A small audio frame classifier, trained from scratch.
Model: 5.49M parameters, mfcc input, arch conformer, norm layernorm, activation relu, num experts 8, width 160.
Data: trained on synthesized solo parts of chorales (CocoChorales), 39062 training examples, 43.9 epochs.
Rows from block 5 of a small audio frame classifier, named by matrix and row number. Rows with one number within an expert belong to one neuron, the router's apart. Each number is 128 + 24 x the weight over its row's rms, rounded and kept within 0 to 255. All counts start at 0.
After each expert's rows are labels from the 100 clips, of 14976, where the router gives the expert most weight on average: "top examples" is what is common among them; "lies over" is the class under the peak. Only what is clearly more common there than usual is listed. The data: synthesized solo parts of chorales (CocoChorales). In brackets: how many of the 100, against the usual share in percent.
# router: router (model.blocks.5.mlp.router.weight, 8x160, trained with AdamW), inputs 80-159
# up: expert up (model.blocks.5.mlp.up, 8x32x160), inputs 80-159
# down: expert down (model.blocks.5.mlp.down, 8x160x32, transposed), outputs 80-159

# expert 1
router.1 [128 116  97 131 142 121 117 124 106 107 155 183 138 128 156 147 169 156 170 145 124 130 128 167 117  94 131 146 104 123 130 127 109 155 160 121 103 136  92 116 142 154 117 127 134  81 141 114 157 104 175 110 113  89 120 130 123 124 123 111 145 122 174 123 107 150  93 140 144 109 101 128 134 149 160 129 103  78 161 114]
up.0 [154 145 141 122 108 151 137 102 183 140 107  59  87 149 123 116 133 113  78 132 133 113 116 163 154 184 116 102 145 157 134 170 132  86 113 130 172 115 152 128 108 137 105 123 117 141 104 129 125 138 102 154 146  95 120 158 133 104 144 132 123 171 123 153 153  97 137 113 122 162 159 114 128 112 135 144 150 143 115 144]
down.0 [112 108  96 152 141 117  95 110 129 106 108 183 110  90 159 117  96 123 112 132 131  85  89 117 144 149 131 140  99 147 120 111 101 115 154 113 118 159 128 153 130 107 159 130 120 148 132 137 145 151 174 125 146 136 106 141 156 115 144 142 128 138 140  78 176 165 155 161 180 136 130 116 135 117 140  71 181 115 122  94]
up.1 [126 123 142 121  80 146 136 117  96 158 121  73  87 147 159 123 111 137 136 112 130 102 127 109 152 189 101  90 146 151 128 124 151 101 134 160 133 109 161 135 119  85 127 167 109 137 117  79 118 131  88 138 137 150 130 113 143 158 152 131 118 118 105 112 143 134 147 130 121 162 138  97 118 102  89 162 174 147 136 103]
down.1 [ 95 104 118 155 104 125 146 110 102 102 101 147  89 137 116 131 156 147 109 122 114 103 103 134 111 164 153 124  83 153 157 104 137  75 131 152 166 131  90 119 161  98 166 142 118 130 101  86 126 135 147 148 155 106 120 135 126 118 119 126 120 144 130  83 120 118  86 126 150 114 123 142 146 170 135 125 111 208 128  87]
up.2 [132 142 164 134 108 133 126 131 149 132 122  56 114 172 106 127 121 104 104 126 119 120 138  89 160 153  88 114 156 133 123 152 150 116 141 137 168 117 178 139 121 115  61 119 130 139 108 136 122 143  68 153 155 139 129 157 125 136 160 163 132 151 132 154 163 129 147 146 138 148 127 108 107  95 121 163 132 141 116 125]
down.2 [ 97 154 117 158 112 171 132 119 130 125 152 126 128 165 104 163 136 111 153  75 164 107 127 159 122 113 149 102 122 109 161 109 121 132 171 127 124 143 103 120  97 160 141 123 143 112 154  98 181 134 145 179 120  95 147  77 105  85 130 125 103 140 128 147 159 124 110 113 160 136  95 145  88 147 129 110 114 115  75 114]
up.3 [132 135 152 121 103 110 130 127 159 144 109  89 126 141 131 113 130 100 105 103 124 116 131 134 155 172  92 117 163 173 130 168 150  79 110 136 131  94 166 119 121  99 130 113 108 148 114 119 102 141 111 141 156 142 162 150 108 131 148 127 108 172 114 140 137 133 124 112 127 137 164  82 128 116  93 130 158 154  90 141]
down.3 [112  97 145 136 111 148 130 144 112 145 192 169  97 130 133 112 157 139 145 136 110 129 155 169 111 121 158 134 100 115  92 141 153 162 102 101 133 100 133 142 147 109 128 131  84 132 149 134 146 141 110 103 162 133 127  88 160 131 106 133 159 122 131 129 155 112 118 159 130 153 129 181 109 102 103 145 128 131 105 138]
up.4 [161 157 117 149 114 121 120 121 108 151  89  96 102 128  96 131 117 158  97  95 117 114 120 101 138 148 135 117 147 157 122 130 135  94 123 132 165 132 167 129 114 108 104 141  86 146 117 143 114 153  94 161 117 179 152 142 123 133 136 144 111 136 100 130 175 127 154 119 107 147 157 110 123  95  75 138 149 165 128 138]
down.4 [111 163 132 156 120 108 110  91 135 174 127 144  84 175 111 107 117 152 132 148 144 131 108 103 133 119 123 137  85 121 133 121 107 149 135 191 149 115 141 112 130 110  89 105 116 153 164 125 136  66 138 154 106 128 143 154 145 154 141 161 142 142  98  99 132 155 138 127 136 133 142 166 131 125 163 104 141  85  88  66]
top examples: note E4 (71 vs 8.8)
lies over: E4 (67 vs 3)

# expert 7
router.7 [112 122 104 101  93 106 134 133 115 106 150 179 143 106 122 124 158 149 182 134 132 158 132 163 152 124 124 133 118 108 112 137  99 144 121 146  91 150 124 103 126 139 128 146 117 101 162 106 147  96 140 151 141 107 154 133 161 125 130 113 138  82 149  81 176 123  83  86 167 108 119 134 119 136 140 119 118 110 118 117]
up.0 [134 155 144 146 123 137 138 103 127 134  83  89 115 126 119 175 100 132  82 138  99 118 154 110 162 192 119 158 112 139 160 166 154 109 137  90 152 129 170 152 126 111  75 120 101 160 112 137 135 160 131 170 135 136 184 138 121 102 110 118 170 119 142 147 151 118 172 113 115 120 103 105 127 132  82 157 111 137 113 136]
down.0 [115 123 148 125  80 128  99 108 146 123 150 145 174 155 117 174 140 136  83  77 135 154 168 147 134 108 119 105 113 110 118 146 166 156  99  98 115 138 144 141  92 138 139 151 128 154 142 149 159  93 106 144 128 123 120 102  89  93 108 127 136 112 142 130 119 156 130 142  93 156 134  84 106 128 109 167 108 130 121 125]
up.1 [137 162 138 122 161 145 131 126 108 133  75  63 118 179 122 151 124 140  97 114 152 109 143 139 112 147 121 105 124 150 125 102 108  91 102 117  99 108 154 161 144 104 119 110 132 162 124 103  97 123 118 137 136 136 140 156 114  97 109 178 121 178 120 101 175  87 155 101 134 146 165 156 144 147 141 149 183 102 141  86]
down.1 [106 149  99 135  74 118 133 112 141 126 137  88 138  90 127 167 115 136 144 137  77 123 127 106 113 120 126 142 125  57 131  84 129  94 159 153 121 117  86 125 116 151 127 128 126 180 107 116 142 138 104 158  95 123 118 155 140 106 137  77 123 123 117 152 119 178 139  87 123 163 145 130 175 119 100 110 124 125 103 134]
up.2 [112 119 133  97 105 151 114 153 154 146 147 152 113 161 112 126 122 151 117 101 124 160 131 117 117 189 121  93 144 132 137 125 124 154 123 156 145  70 146 113  71 110 120 121 110 160 127 117 160 118 123 164 164  84 134 113 135 143 130 132 162 134 129 163  88 144 128 109 135 159  92 126 141  80 115 160 118 177 140 138]
down.2 [126 155 127 115 123 140 144  92 100  73 170 109 134  67 109 159 128 150 107 105 103 105 112 155 124 147 112 169 120 148 152 129 119 156 152 147 123 125 103 145 158 130 135 134 147 131 164 158  68 138 132 124 133 110 140  99  96 129 120 118 178 126 179 130 126 130 158 112  95  95 138 153  98  97 114 154  97 143 152 132]
up.3 [110 173 165  97 105 136 101 145 155 126 105  54  81 123 150 120  98 171  82 118 123 103 108 115 143 141 109 115 155 123 155 135 168 105 115 146 137 103 165 133 138 102 145  97 154 129 105 105 120 142 129 149  85 148 146 130 103 145 125 150 141 111 125 101 103  90 131 131 104 152 152 125 106 114 139 177 145 137 161 146]
down.3 [138 139 120 169 145  96 148 124 160 124 140 161 100 148 131 121 152 141 154 176 111  90 140 135 111 144 143 122 106 145 120 125 120 124 148 118 118 123 153  99 108 123 185  96 137 127 122 144 133 157 116 145 187 149 138 137 130 107  95 123 141 143 141 133  83 109 117 123 142  57 109  91 122 152 163 107 118 135 116 142]
up.4 [127 117 109 100  95 149 152 161 139 149 156  58  97 141 105 126 122 127  82 131 162  91 108  79 161 125 130 113 122 146 133 134 146 100  99 120 130 110 152 142 111 138 121  84 120 117 118 139 163 168 109 163 117 122 126 149 154 126 101 163 143 104  73 142 143 126 163 132  94 138 156  80 149 124 138 131 145 175 166 151]
down.4 [127 147 135 115 172 126  93 125  96 141 139 141 139 146 151 139 101 159 137 114 123  79 112 143 130 115 166 122 105 117 116 138 125 165 113 138 142 146 121 135 199 117 141 128 121 108 131 161 161 133 173 138 118 106  96 128 106 165 141 118 169 137 129 107 167 180 145 117 174 174 125 146 120 116 123  89 135 128  98 103]
top examples: note G4 (41 vs 7.7)
lies over: G4 (31 vs 2.7)

# expert 4
router.4 [104  96 108 146 147 128 134 117 173 171 107 136  88 101  71 175 136  91 109 147 157  99 185 103  94 140 159 113 140 116 103 132 128 133 105 135 102 141 181 136 107 149 136 126 145 134 103 123  89 145 125 103 111 105 100 102 130 136 149 164 109 142 108 161 123 149 123 131 130 140  83 139 152 125 163 122 136 177 128 147]
up.0 [119 172 148  75 123 122 152 119 148 186 141 148 129 120 143 141 136 100 136 159 143 151 144 115 126 111 106  98 133 130 199 141 150 154 109 112 145 113 136 136 109 160 100 147 155 132 142  97 146 170 157 145 130 101 131 114 101 146 121 108 164 137 142 108 115 110 120 120 110 133  97 114  83 128 146 152 124 135 152 147]
down.0 [ 84 177 135  69  59 140 124 174 106 116 138 127 160 152 144 104 111 179 110 110 157 116 121 136 103 148 146 148  97 137 118 116 111 110 144 126 131 111 132 161 153 154 162 171 109 153 126 139 143  94  98 122 159 123 154 101 102 103 151 137 133 120 146 131 106 133  75 134  92 175 138 136 168 140 149 131 126 111 113 105]
up.1 [166  93 136 158 100 125 145 106 138 173 122 137 101 129 109 169 129  72 110 122 157  78 154 110 126 144 119 106 144 135  99 152 139 152  98 122 118 102 179 180 113 117 142 114 117 136 110 112  99 152 115 107 142 132 131 119 138 136 117 162 127 157 122 138 136 126 102 170 128 161 164 111 136 141 137 131 178 135 123 135]
down.1 [108 144 123 125 159 147 118  98 138 117 115 141  85  86 140 146 141  95 105 130 139 145  72 164 123 144 118 150  91  87 121 149 140 113 155 129  79 118 120 140 134 129 149 111 130 122 135 104 146 113 116 147  92 147 154  97 151 107 121 116  98 145 143 148 157 128 151 117 141 128  61 141 137 111 164 170 147  95 131 112]
up.2 [181 120 107 109 134 136 125  99 120 176 100  83 154 194 135 111 139  97 100 164 110 121 109 106 140  96  98 151 158 124  90 119 112  77 124 115 126 115 189 131 153 141 138 130 156 127 122 117  82 116 143 111 137 148 129 122 116 121  93 130  84  94  86 105 104 115 135  97 130 135  82 153 162 171 137 138 161  86 134 126]
down.2 [ 87 101 108  90 140 101 106 112  79 122 151 142 123 110  87 133  93 134 144 169 103 111 105 120  99  75 167 138 124 107 134 113 168  99 163 137 117  97 134 121 167 157 171 137  96 119 151  80 152 120 151 113 134 144 147 120 123 116 130 127 101  98 144 110 122 167 124 122 167 123 135 123 156 134 123 118 143 159 167 125]
up.3 [112 119 125 115 114 138 118 118 136 154  98 102 134 162 135 164 127  97  70 118 159  85 102 128 138 174 121 150 138 145 139 142 111 138 120 156 111 118 143 103 133 140 112 134  92 122 155 106 107 136 132 112 147 150 132 134 116 139 127 151 124 162 129 117 179 136 113 152 159 136 166 162 124 120 152 125 134 129 100 126]
down.3 [105 100  97 128 109  93 132 182 132 147 119 166 166 141 154 132 162 143 165 147 146 144 129 118 133  82  91 119  93 100 109 108 129 123 123 101 117  92 104 150 148 131 177 140 109 116 119 103 160 159 169 150 118 123 134  97  96  64 148 117  99 132 115 182  76 122 119 143 165  83 131 132 136 166 120 135 128  95 157 136]
up.4 [172 112 130 115 151 115 130 146  92 109  67 136 148 154 122 163 132  64 123 144 142 152 119 117 114 120 110 131 147 146 134 115  95 107 156  69 126 109 132 148 165 138 124 174 143  76 120 148  93 174 126 143 146 163 155 100 126 138 132 119 116 102 102 117 105  99 113 130 139 131 150 132 106 142 161 150 116 155 127 151]
down.4 [124 123 129 109  89 136 146 108 100 150 140 126 110 132 146  99 130 134 164 121 120  97 163 146 109 107 179 151 101 150 123 118 145  84 166 143 111 163 115 129 141 165 167 116 158 140 105 127 112 120  75  92 155 150 128 139 125 123  82 111 139 132 140  96 118 109 118 155 121 133 126 124 163 194 125 121 120 100 109 129]
top examples: note D#5 (66 vs 8.4); trumpet (25 vs 8.1)
lies over: silence (100 vs 12.5)

# expert 0
router.0 [ 98 114 129 129 100 154 140 136 118 137  98 107 100 170 117 122 112 121 115 116 147 107  92 113 115 160  75 165 122 160 121 126 131 118 104 105 116 140 169 122 118  95 106 103 111 126 141 105 134  98 128 165 158 159 137 104 158 141 126 163 152 141  69 123 125 124 168 105 132 146 126  91 105 108 103 130 122 126 126 100]
up.10 [ 99 176 123 123 106 124 127 108 143 121 131  88 117 131 141 113 129  94  98 179 128 111  78 139 117 157 115 135 143  92 139 110 121  85 109 197 124 135 118 145 131 137 115 122 123 137 152 128 139 127  92  76 105 154 108 152 176  78 140 143 111 129  77 137 121 138 140 103 139 139 153 131 138 108 143 141 140 144 172 127]
down.10 [128 135 156 159 142 149 135 140 148 150 155  67  82 125 122 121 112 115 142 108 140 109 100 114 122 181 103 130 138 129 153 155 136 135 146 143  99 176 136 111 198 110 129 100 148 163 156 134 106 101 112  97  94 171 143 128 166 128 142 166  97 120 103 139 108 112 116 129  85  91 154 133 149 102  76 145 145 152 127 139]
up.11 [165 148 164 114 112 153 133  74 140 144 109 118 138 130 109 156 123  95 129 144 124 146 109 101 157 142 116 120 144 146 171 126 139 107 129 153 142 104 165 107 117 122 132 105 126 163 127 149 108 144 143 151 156 130 114 161 175 116 143 136 131 185  73  93 105 131 109 114 111 114 150 112 150  82 100 150 128 131  95 135]
down.11 [144 136  91 145 113 132 126  73 154 144 108 126 160  78 175 158 153  80 154 125 156 125 153 140  59 100 129 163 155 156 133 159 149 137 122 102  71 143  95 111 143 143 144 127 153 113 130 139  83 127 130 128 121 132 117 148 120 109 112 145 104 121 125 127 109 105 137 136 108  94 137 132 132 123 139 138 150 124 156 134]
up.12 [131 134 154 115  95 134 101  95 124 159 136  71  93 124 118 158 154  87 123 137 161  99  99 139 131 175 132 170 113 127 115 153 105 107 129 171 120 161 159 173  71 198 162 102 113 133 132 160 111 123  79  94 142 150 132 145 146 105 152 156 134  89 142 146 190 131 123  98 128 136 125 106 161 104 133 149 142 125 141 126]
down.12 [109 123 141 141 117 149 133 101 170 142 120 105  70  98  88 166 125  97 134 117 156  83 104  92 126 119 120 162 146 123 122 113 129 147 115 100 139 121 169 123 132 144 125 103 154 168 129 116 102 137 147 112 113  69 148 139 109  93 131 130  68 173 151 118 171 151 137 157 129 132 124 128 163 134 115  80 166 130 123 141]
up.13 [128 112 169 134  80 101 120 112 119 125  90 139 134 135 121 123 131 166 117 103 115 121 138 137 134 168  81 139 168 117 175 136 125 109  86 161 146 156 120  96  97 122 122 139 109 148 114 150 107 114 125 109 142 181 141 140 141 145 109 152 122 128 146 151 138 112 120 141 154 144 152 125 165  86 133 127 104 147  85 135]
down.13 [122 121 146 138 151 118 171 139 120 145  91 153 145  39 134 176 109 146 139 131 104 154 132 163 122 140 159 119 106  91 142 114 127 162 132 136 137 144 101 137 111 158 132 132 193 136 126 136 139  95 127 127  91 134 132 138 100 107 150 122 112 125 114 137 146 127 126 150 140 100  92 153 123 154 134 112 121 137 129 168]
up.14 [118 138 115 123 111 179 149 114 122 122 110 143  76 139 120 160 148  98 150 161 120 112  92 164 170 145 171 168 118 162 110 135 101 114 136 165 159 143 139 135 147 127  89 102 155 124 107 152 117 106 143 147 141 159 141 118 167 145 144 123  90 148 107 109 129 107  75  67 141 126 122 141 117 140 124 129 125 104  79  81]
down.14 [131 126 128 150 175 161 170 186 144 106 138 108 112 132 140 129 131 111 110 150 109 125 134 131  82 105  89 137  78 139 130  88 121 165 145 113 163 166 112 145 141 118 158 166 116  93  92  90 149 107 140 170 111 132 160  87 101 155 108  82  90 137 107 163 105 113 113 161  93  89 111 133 104 158 130 114 123 157 109 127]
top examples: note G3 (70 vs 6.2); note G#3 (45 vs 8); bassoon (35 vs 8.3); note D#3 (27 vs 2.4)
lies over: G3 (63 vs 1.7)

# expert 3
router.3 [131 148 158 132 122 127 151 180 151 144 123 120 101 164 156 121 169  96 109 137 125 151 108 145 150 127  95 176  99 130 101 143  66 101 102 123 166 135 133 152 143 145 122 136 110 123 130 144 134 114 149 133 134 158 142 124 131 141 115  99  91 154 145 101 143 115 123 133 145 157 139 133 131 137 102 132 113  86 132 115]
up.10 [137 148 147 143  82 146  92 132 159 150  66 103 110 145 127 131 121  75 105 102 125 103 104 101 135 125  85 111 145 123 110 140 179  49 113 117 113 117 139 122  92 121 114 133 118 157 128 107 133 144  97 142 156 136 160 149 163 110 148 153 138 136 171 160 172 157 169 162 135 119 109 125  99  90 107 145 143 155 114 109]
down.10 [112 117 127  83 116 159 163 137 115 108 128 123 110 143 121 179 158 152 144 128 136 113 138 149 114 133  89  95 141 143 118 100 142 155  83 119 116 106 131 132 126 127 144 105 113 153 113 109 102 161 121 159 150 116 114 127 146  99 122 136 140 140 110 140  96 168 133 165 112 109 109 140 112 125 131 141 154 153 121 159]
up.11 [ 85 122 145 111 101 180 124 117 161 163 105 113 101 137 130 114 124 125 147 111 123 132 129 141 110 168 109 117 139 129 142 118 122 121 123 167 118 121 145 118  97 116  89 122 127 144 105 138 146 139 118 151 190 148 161 181 127 149 177 113 166 118 136 145 150  92 187 108 129 141  91  84  81 119 112 121  97 113 105 132]
down.11 [115 127 150 125 184 121 160 187 133 118 166 160 116  80 133 155  89 122 142 146 143 154 169 129 113 132 108 101 117 106 113 140 126 140 114 136 104 123 122 171  86 110 150 127 130  80 103 121 125 150 149 109 105  86 121 115 167 169 110 159 150 150 151 131 149 112 107 123 153 147 145 114 138  96 133 145  97 133 185 102]
up.12 [142  84 157 167 115 149  92  80 130 129 123 123  91 154 129 139 151 159 129 102 113 103 119 133 153  97 107 110 115 147 119 117 142 102 111 141 137 143 145 116 123  69 108 104 149 140 150  93  80 108 104  93 171 138 141 100 111  89 146 127  99 117 101  88 135 113 156 129 125 124 153 118 147 115 116 113 161 148 101 130]
down.12 [138 137 135 129  93 143 172 123 134 106  85  86 115 132 104 146 146 190 137 131 102  92 125 141 141 143  85 113 136 110 133 112 137 114 131 148 108 159 134 129 130 116 126  83 122 104 153  86  83 166 137 111 113 130 135 130 118 110 112 123  80 133 157 109 102 150 134  98 133 171 151 129 142 116 101 141 140 154  70 112]
up.13 [135 159 123 106 115 126 116 131 138 149 130  73 115 142 178 163 117 129 103 148 139  68 126  87 137 149  70 152 152 109 117 115 106 118 132 111 127 125 156 124 113 140 129 142 117 184 116 112 110 139 142 155 123 124 147 171 135  89 157 139 153 135 139 134 177 110 128  95 108 180 157  92 125 123 149 117 147 145 121 131]
down.13 [103 164 100 142 136  94 151 112 137 143 133 133 138  94 159 124 136 132  98 167 122 141 173 129 146  92 114 143 132  53 121 110 141  97 101 148  74 136 105 112 126 156 151 123 130 142 123  82 148  98 142 126  77  92 100 121 136  91 127 160 136 146 127 173 109 136 100 169  98 115 125 148 116 164 140 117 125 102 163 100]
up.14 [108 152 180  94 107 153  94 149 169 152  88  97 100 154  96 126 152 128 105 145 147 111 136 129 133 136  90  88 119 131 126 131 156  88 124 161 141 153 178 158 118 118 125 111 150 132 117 131 124 101 135 140 170 176 167 144 150 162 130 154 138 130 107 115 150 104 170  92  87 171 107  86 130 108  93 149 137 155 122 119]
down.14 [121 165 133 128 164 117 105 117 131 157 104 131 144 162 123  90 141 135 148  99 138 141 111 135 129  66 116 143 136 137 140 114 154 124 132 118  99 110 144 119  98 152 116 141 122 142  89  71  97 184  88 116 122 140 107 146 116 161 143 158 128 109  94 120 145 137 166 115 166 125 133 148 151 114 141  92 144 101 144 154]
top examples: note G#3 (52 vs 8); note F4 (48 vs 9.1)
lies over: G#3 (52 vs 2.3); F4 (45 vs 3.3)

# expert 6
router.6 [148 103  94 119 150 125 108 161 115  94 130 161 179 127 152  98 139 186 150 106 150 156 108 177 106 125 120 120 104 142 118 122  92 116 146 139 124 154  80 147 147 135 130 145  79 108 136 146 145 101 129 113 108  73 108 139 138 144 174 100 132 119 144  94 110 137 116 158 169 104 115 109 138 164 167 104 113  71 141 115]
up.10 [147 166 161 131 115 106 139 134 113 121 140  83 129 156 128 107 141 204 141 131 130 123  82 143 146 178  76 111 160 136 136 135 121 125 100 150 154 106 166 148 163  66 147 137 126 148 114 164 104 142 134 146 158 130 133 108 124 145 133 119 150 125 108 105 143 141 178 148 100 129 168 108 111 111  96 141 124 133 126 164]
down.10 [130 107  97 151  83 107 122 107 130 144  95 158 126 105  89 135 138 149 126 134 173 102 112 107 106 119 123 145 157 106 124 148 133 150 161  94 105  99 133  93 131 112  79 106 146 140 153 119 158 101  97 133 114 180 123 106 141  88 145 118 132 154 119 100 139 181 162 119 114 122 134 126 124 128 136 134 158 140 125 109]
up.11 [107 172 127 121 103 142 154 134  89 168 122  86 138 145  88  97 125  89  99 114 113 104 146  95 150 149  87  98 173 139 145 146 146  96 100 175 141 124 167 121 120 134 107 115 111 132 128 111 148 137  95 159 157 132 165 147 122 138 138 151 125 129  70 118 146 121 149 128  87 121 123 153 117 102  84 155 157 164 116 105]
down.11 [106 162 167 133 107 152 159 156 129 143 143 129  96 123 126 151  80 111 132 132 112 115 174  91 169  82 116 157 156 117 139 112 134 128 140 145  97 138 117 149 129 106 113 164  98 100 150 121 113 100 147  62 101 151 113 143 139 107 132 107 153 159 117  80 158 132  98 130 130 176 141 127 133 149 123 122 123 150 155 132]
up.12 [123 169 136 118  97 138 133 152 126 152  77  87  88 163 111 147 144 126  99 144 101 127  95 148 175 149 101 139 143 163 128 121 131 110 103 151 143  81 152 117 122 121 133  98 135 123 135 118 110 121 118 168 129 180 140 150 151 113 100 118 156 116 130 122 149 125 136 132 142 126 137 106 104 110 103 128 136 154 129 145]
down.12 [130 108 105 135 120 115 184 117 149 108 117 112 115 154 115  98 124 117 105 155  82 184 131 116 150 131 113 134  89 120 147 144 101 115 124 109 129 157 156 126 108 135 149 146 164 147 126  81  95 131  96 103 127 121  89 131 128  92 108 156 118 137 120 161  68 109  70 116  82 129 118 157 155 133 129 151 108 151 135 168]
up.13 [118 153 168 131 100 112 183 128 159 154  85  48  84 129 101 103 111 108 112 150 110 105  97 108 141 175  76 117 126 149 126 168 147 144 108 112 137 125 164 133 118 130 144  92 151 137  86 146 112 153 103 175 135 160 125 121  97 109 120 155 122  90  96 144 150 134 154 118 111 143 120 144 140 139  87 155 138 152 111 135]
down.13 [147 155 138 153  84 143 126 133 133 128 188 151 136 138 114 130 118 130 122 101 111 151 169 135 169 127 133 130  87 177 160 135 116 112 135 121 109 125 141 138 121 115 147 149  96 139 129  82 159 171 142 110 124 160 140 104 119  87 119  69 101 157 168 125  87 118 148  85 150 147 133 120 135 152 168 121  91 118 111 181]
up.14 [106 140 150 106 123 126 151  87 106 183 122 144 124 100 197 175 125 135 130 147 121 120 160 130 117 164  97 159 142 136  68 104 165 129 120  82  93 157 125 144  95  97 127 130 155 129  77 111 133 140 135 141 137 126 130 134 111  82 117 127 156 167  97 118 134 102 153 123 160 134 168 119 127 128  81  82 131 110 127 119]
down.14 [147 111 122 125 114 119 118 111 134 117 150 123 117  93 129 156 172 131 131 177 160 125 120 157 147 142 133 105  89 125 113 132 125 120 163 154  99 103  87 108 163  89 137  83 102 113 153 139 104 117 127 113  85 144 121 120 132 124 131 144 146 158 172  91  94 135  80 115 159 131 132 154 124 123 210 157 132 125 120  74]
top examples: note F#5 (90 vs 6.7); violin (34 vs 14); flute (27 vs 8.5)
lies over: F#5 (89 vs 2.5)

# expert 5
router.5 [ 69  82 112 113 127 142 142 158 141 146 119 118 120 126 120 149 118 118 161 121 115 174 107 119  97 139 163 144 102 129 117 152 129 134 148 156 134  95 141 129 140 110 138 167 111 137 152 132 123  73 132 159 143 149 132 148 143  95  85  85  86 121 116 142 120 101 118 108 112 121 136  80  87 116 138 119  97  74 154  88]
up.10 [110 156 135 146 147 113 121 136 159 130 151  91 129 104 135  90 111 121  62 130 131 115 145 132 120 133  78 102 157 103 156 135 137 124 109 155 136 106 146 146  76 100 131 118 120 136 108 107  98 148 101 149 153 116 120 138 117 116  99 118 132 121  92 141 130  85 158 139  91 142 141 127  94 142  97 178 143 191 148 152]
down.10 [139 150 133 125 154 108 140 178 110  97 169  98 168 146  85 131 115 126 119 135 169  92 122 150 155 110  86 142 100 149 135 111 169 127 107 108 139 100 115 138  89 148  87 148  62 127  99 138 158 150 120 143 147 146 144 121 122 102 160 105 103 114 116 142 124 159 133 140 169 117 106  84 118 158 164 129  92 128 146 135]
up.11 [114 127 143 126  96 136 120 120 156 136 104  83 116 172 131 115 107 133  88  93 106  58 141 145 120 148  75 105 144 187 109 144 162 133  99 141 113 132 159 144 111  94 115 137 176 158 101 118  79 121 117 131 141 156 124 140 145 118 159 136 112 136  95 149 149 121 155 134 154 119 142 119 145  74  97 112 160 164 124 152]
down.11 [143 126  97 119 139 122 160 140 145 116 158 110 150 134 145 116 127 133 125 133 140 145  98 175 134 142 135 142  80 134 159 114 101 145 173 154 160 137 145 154 132 117 113  76 128 118  69 113 105 130 138 170 145 153 129 108 144 141 140 143 117 151 126 139 102 100  90 148 112  87 109 145 156 115 121 163 118 108 131 134]
up.12 [107  94  92 138 116 166 113 102 108 129  84 101  89 165 121  96 121 142 111 137  84 124 126 139 148 111 131 137 107 129 118 111 142  84 133 107 147 111 158 132 176 111 126 115 123 131 123  84 156 112 110 119  91 155 136 111 174 118 126 134 117 127 130 149 146 110 140  97 122 139 141 136 124 130 113 146 132 116  91  77]
down.12 [130 121 134 126 147 161 145 108 109  97 121 103 115 110 106 110 146 157 120 162  82 138 159 138 129 102  99 120  97 105 134 100 100 100 142 110 123 137 102 116 178 125 133 104 112 120 112  99 145 130 125  83 115 146 138 110 161 144 172 151 129 130 122 151 100 154 140 136 136 113 144 146 137 127 145 117 115 171  80 136]
up.13 [130  90 142 135 146 139 155 104 126 100  65  86 116 183 159 113 115 130 139 131 133 123  92 166  94 192 137 116 110 153 124 121 129  97 111 121 145 124 100 128 115 117 111  88 113 131  89  77 126 153 137 119 170 184 117 108 167 128 117 123 135 124  92 115 196 118 111 141 123 125 121 150 127 103  82 138 126 143 105  95]
down.13 [141 112 137  70  83 116 109 160 128 151  92 166 123 136  86 149 153 155 137  99 148 118 120 151 172 143 151 144 136 131 160 151 176 150 143 121 146 152 136 131  79 143  72  86 106 115 113 124 149 108 151 108 118 110 120 114 104 162 109  85 138 116 154  98 112 110 141 143 143 168 163 142 149  87 121 136 107 141 105 127]
up.14 [158 132 147 128 114 123 129 157 105 134  83  83 110 131 138  77 133  89 130 131 138 120 131 133 163 173 118 102 162 131 131 155 117  83 127 107  94 140 132 151 104 103 169 113 111 151 124 124 145 144 107 149 143 150  87 105 122  98 141 153 118 132  89 144 115 122 149 167 110 149 154 130 148 149 108 130 145  73 169 135]
down.14 [107 181 120 150 123 116  59  98  95 122 124 111 118 113 115 117 114 118 138 163 127 125 103  92 146 146 124 116 120  70 138 134 163 125 144 136 107 160 156  80 135  97 130 159 109 144 132 140 144 141 110 110 153 142 120 111 102  80 169 104 154 153 119 148  83 155 146 173 154 103 118 140 186 107 128  84 168 130 147 133]
top examples: note G#3 (53 vs 8); note G#5 (47 vs 3.9)
lies over: G#3 (53 vs 2.3); G#5 (47 vs 1.5)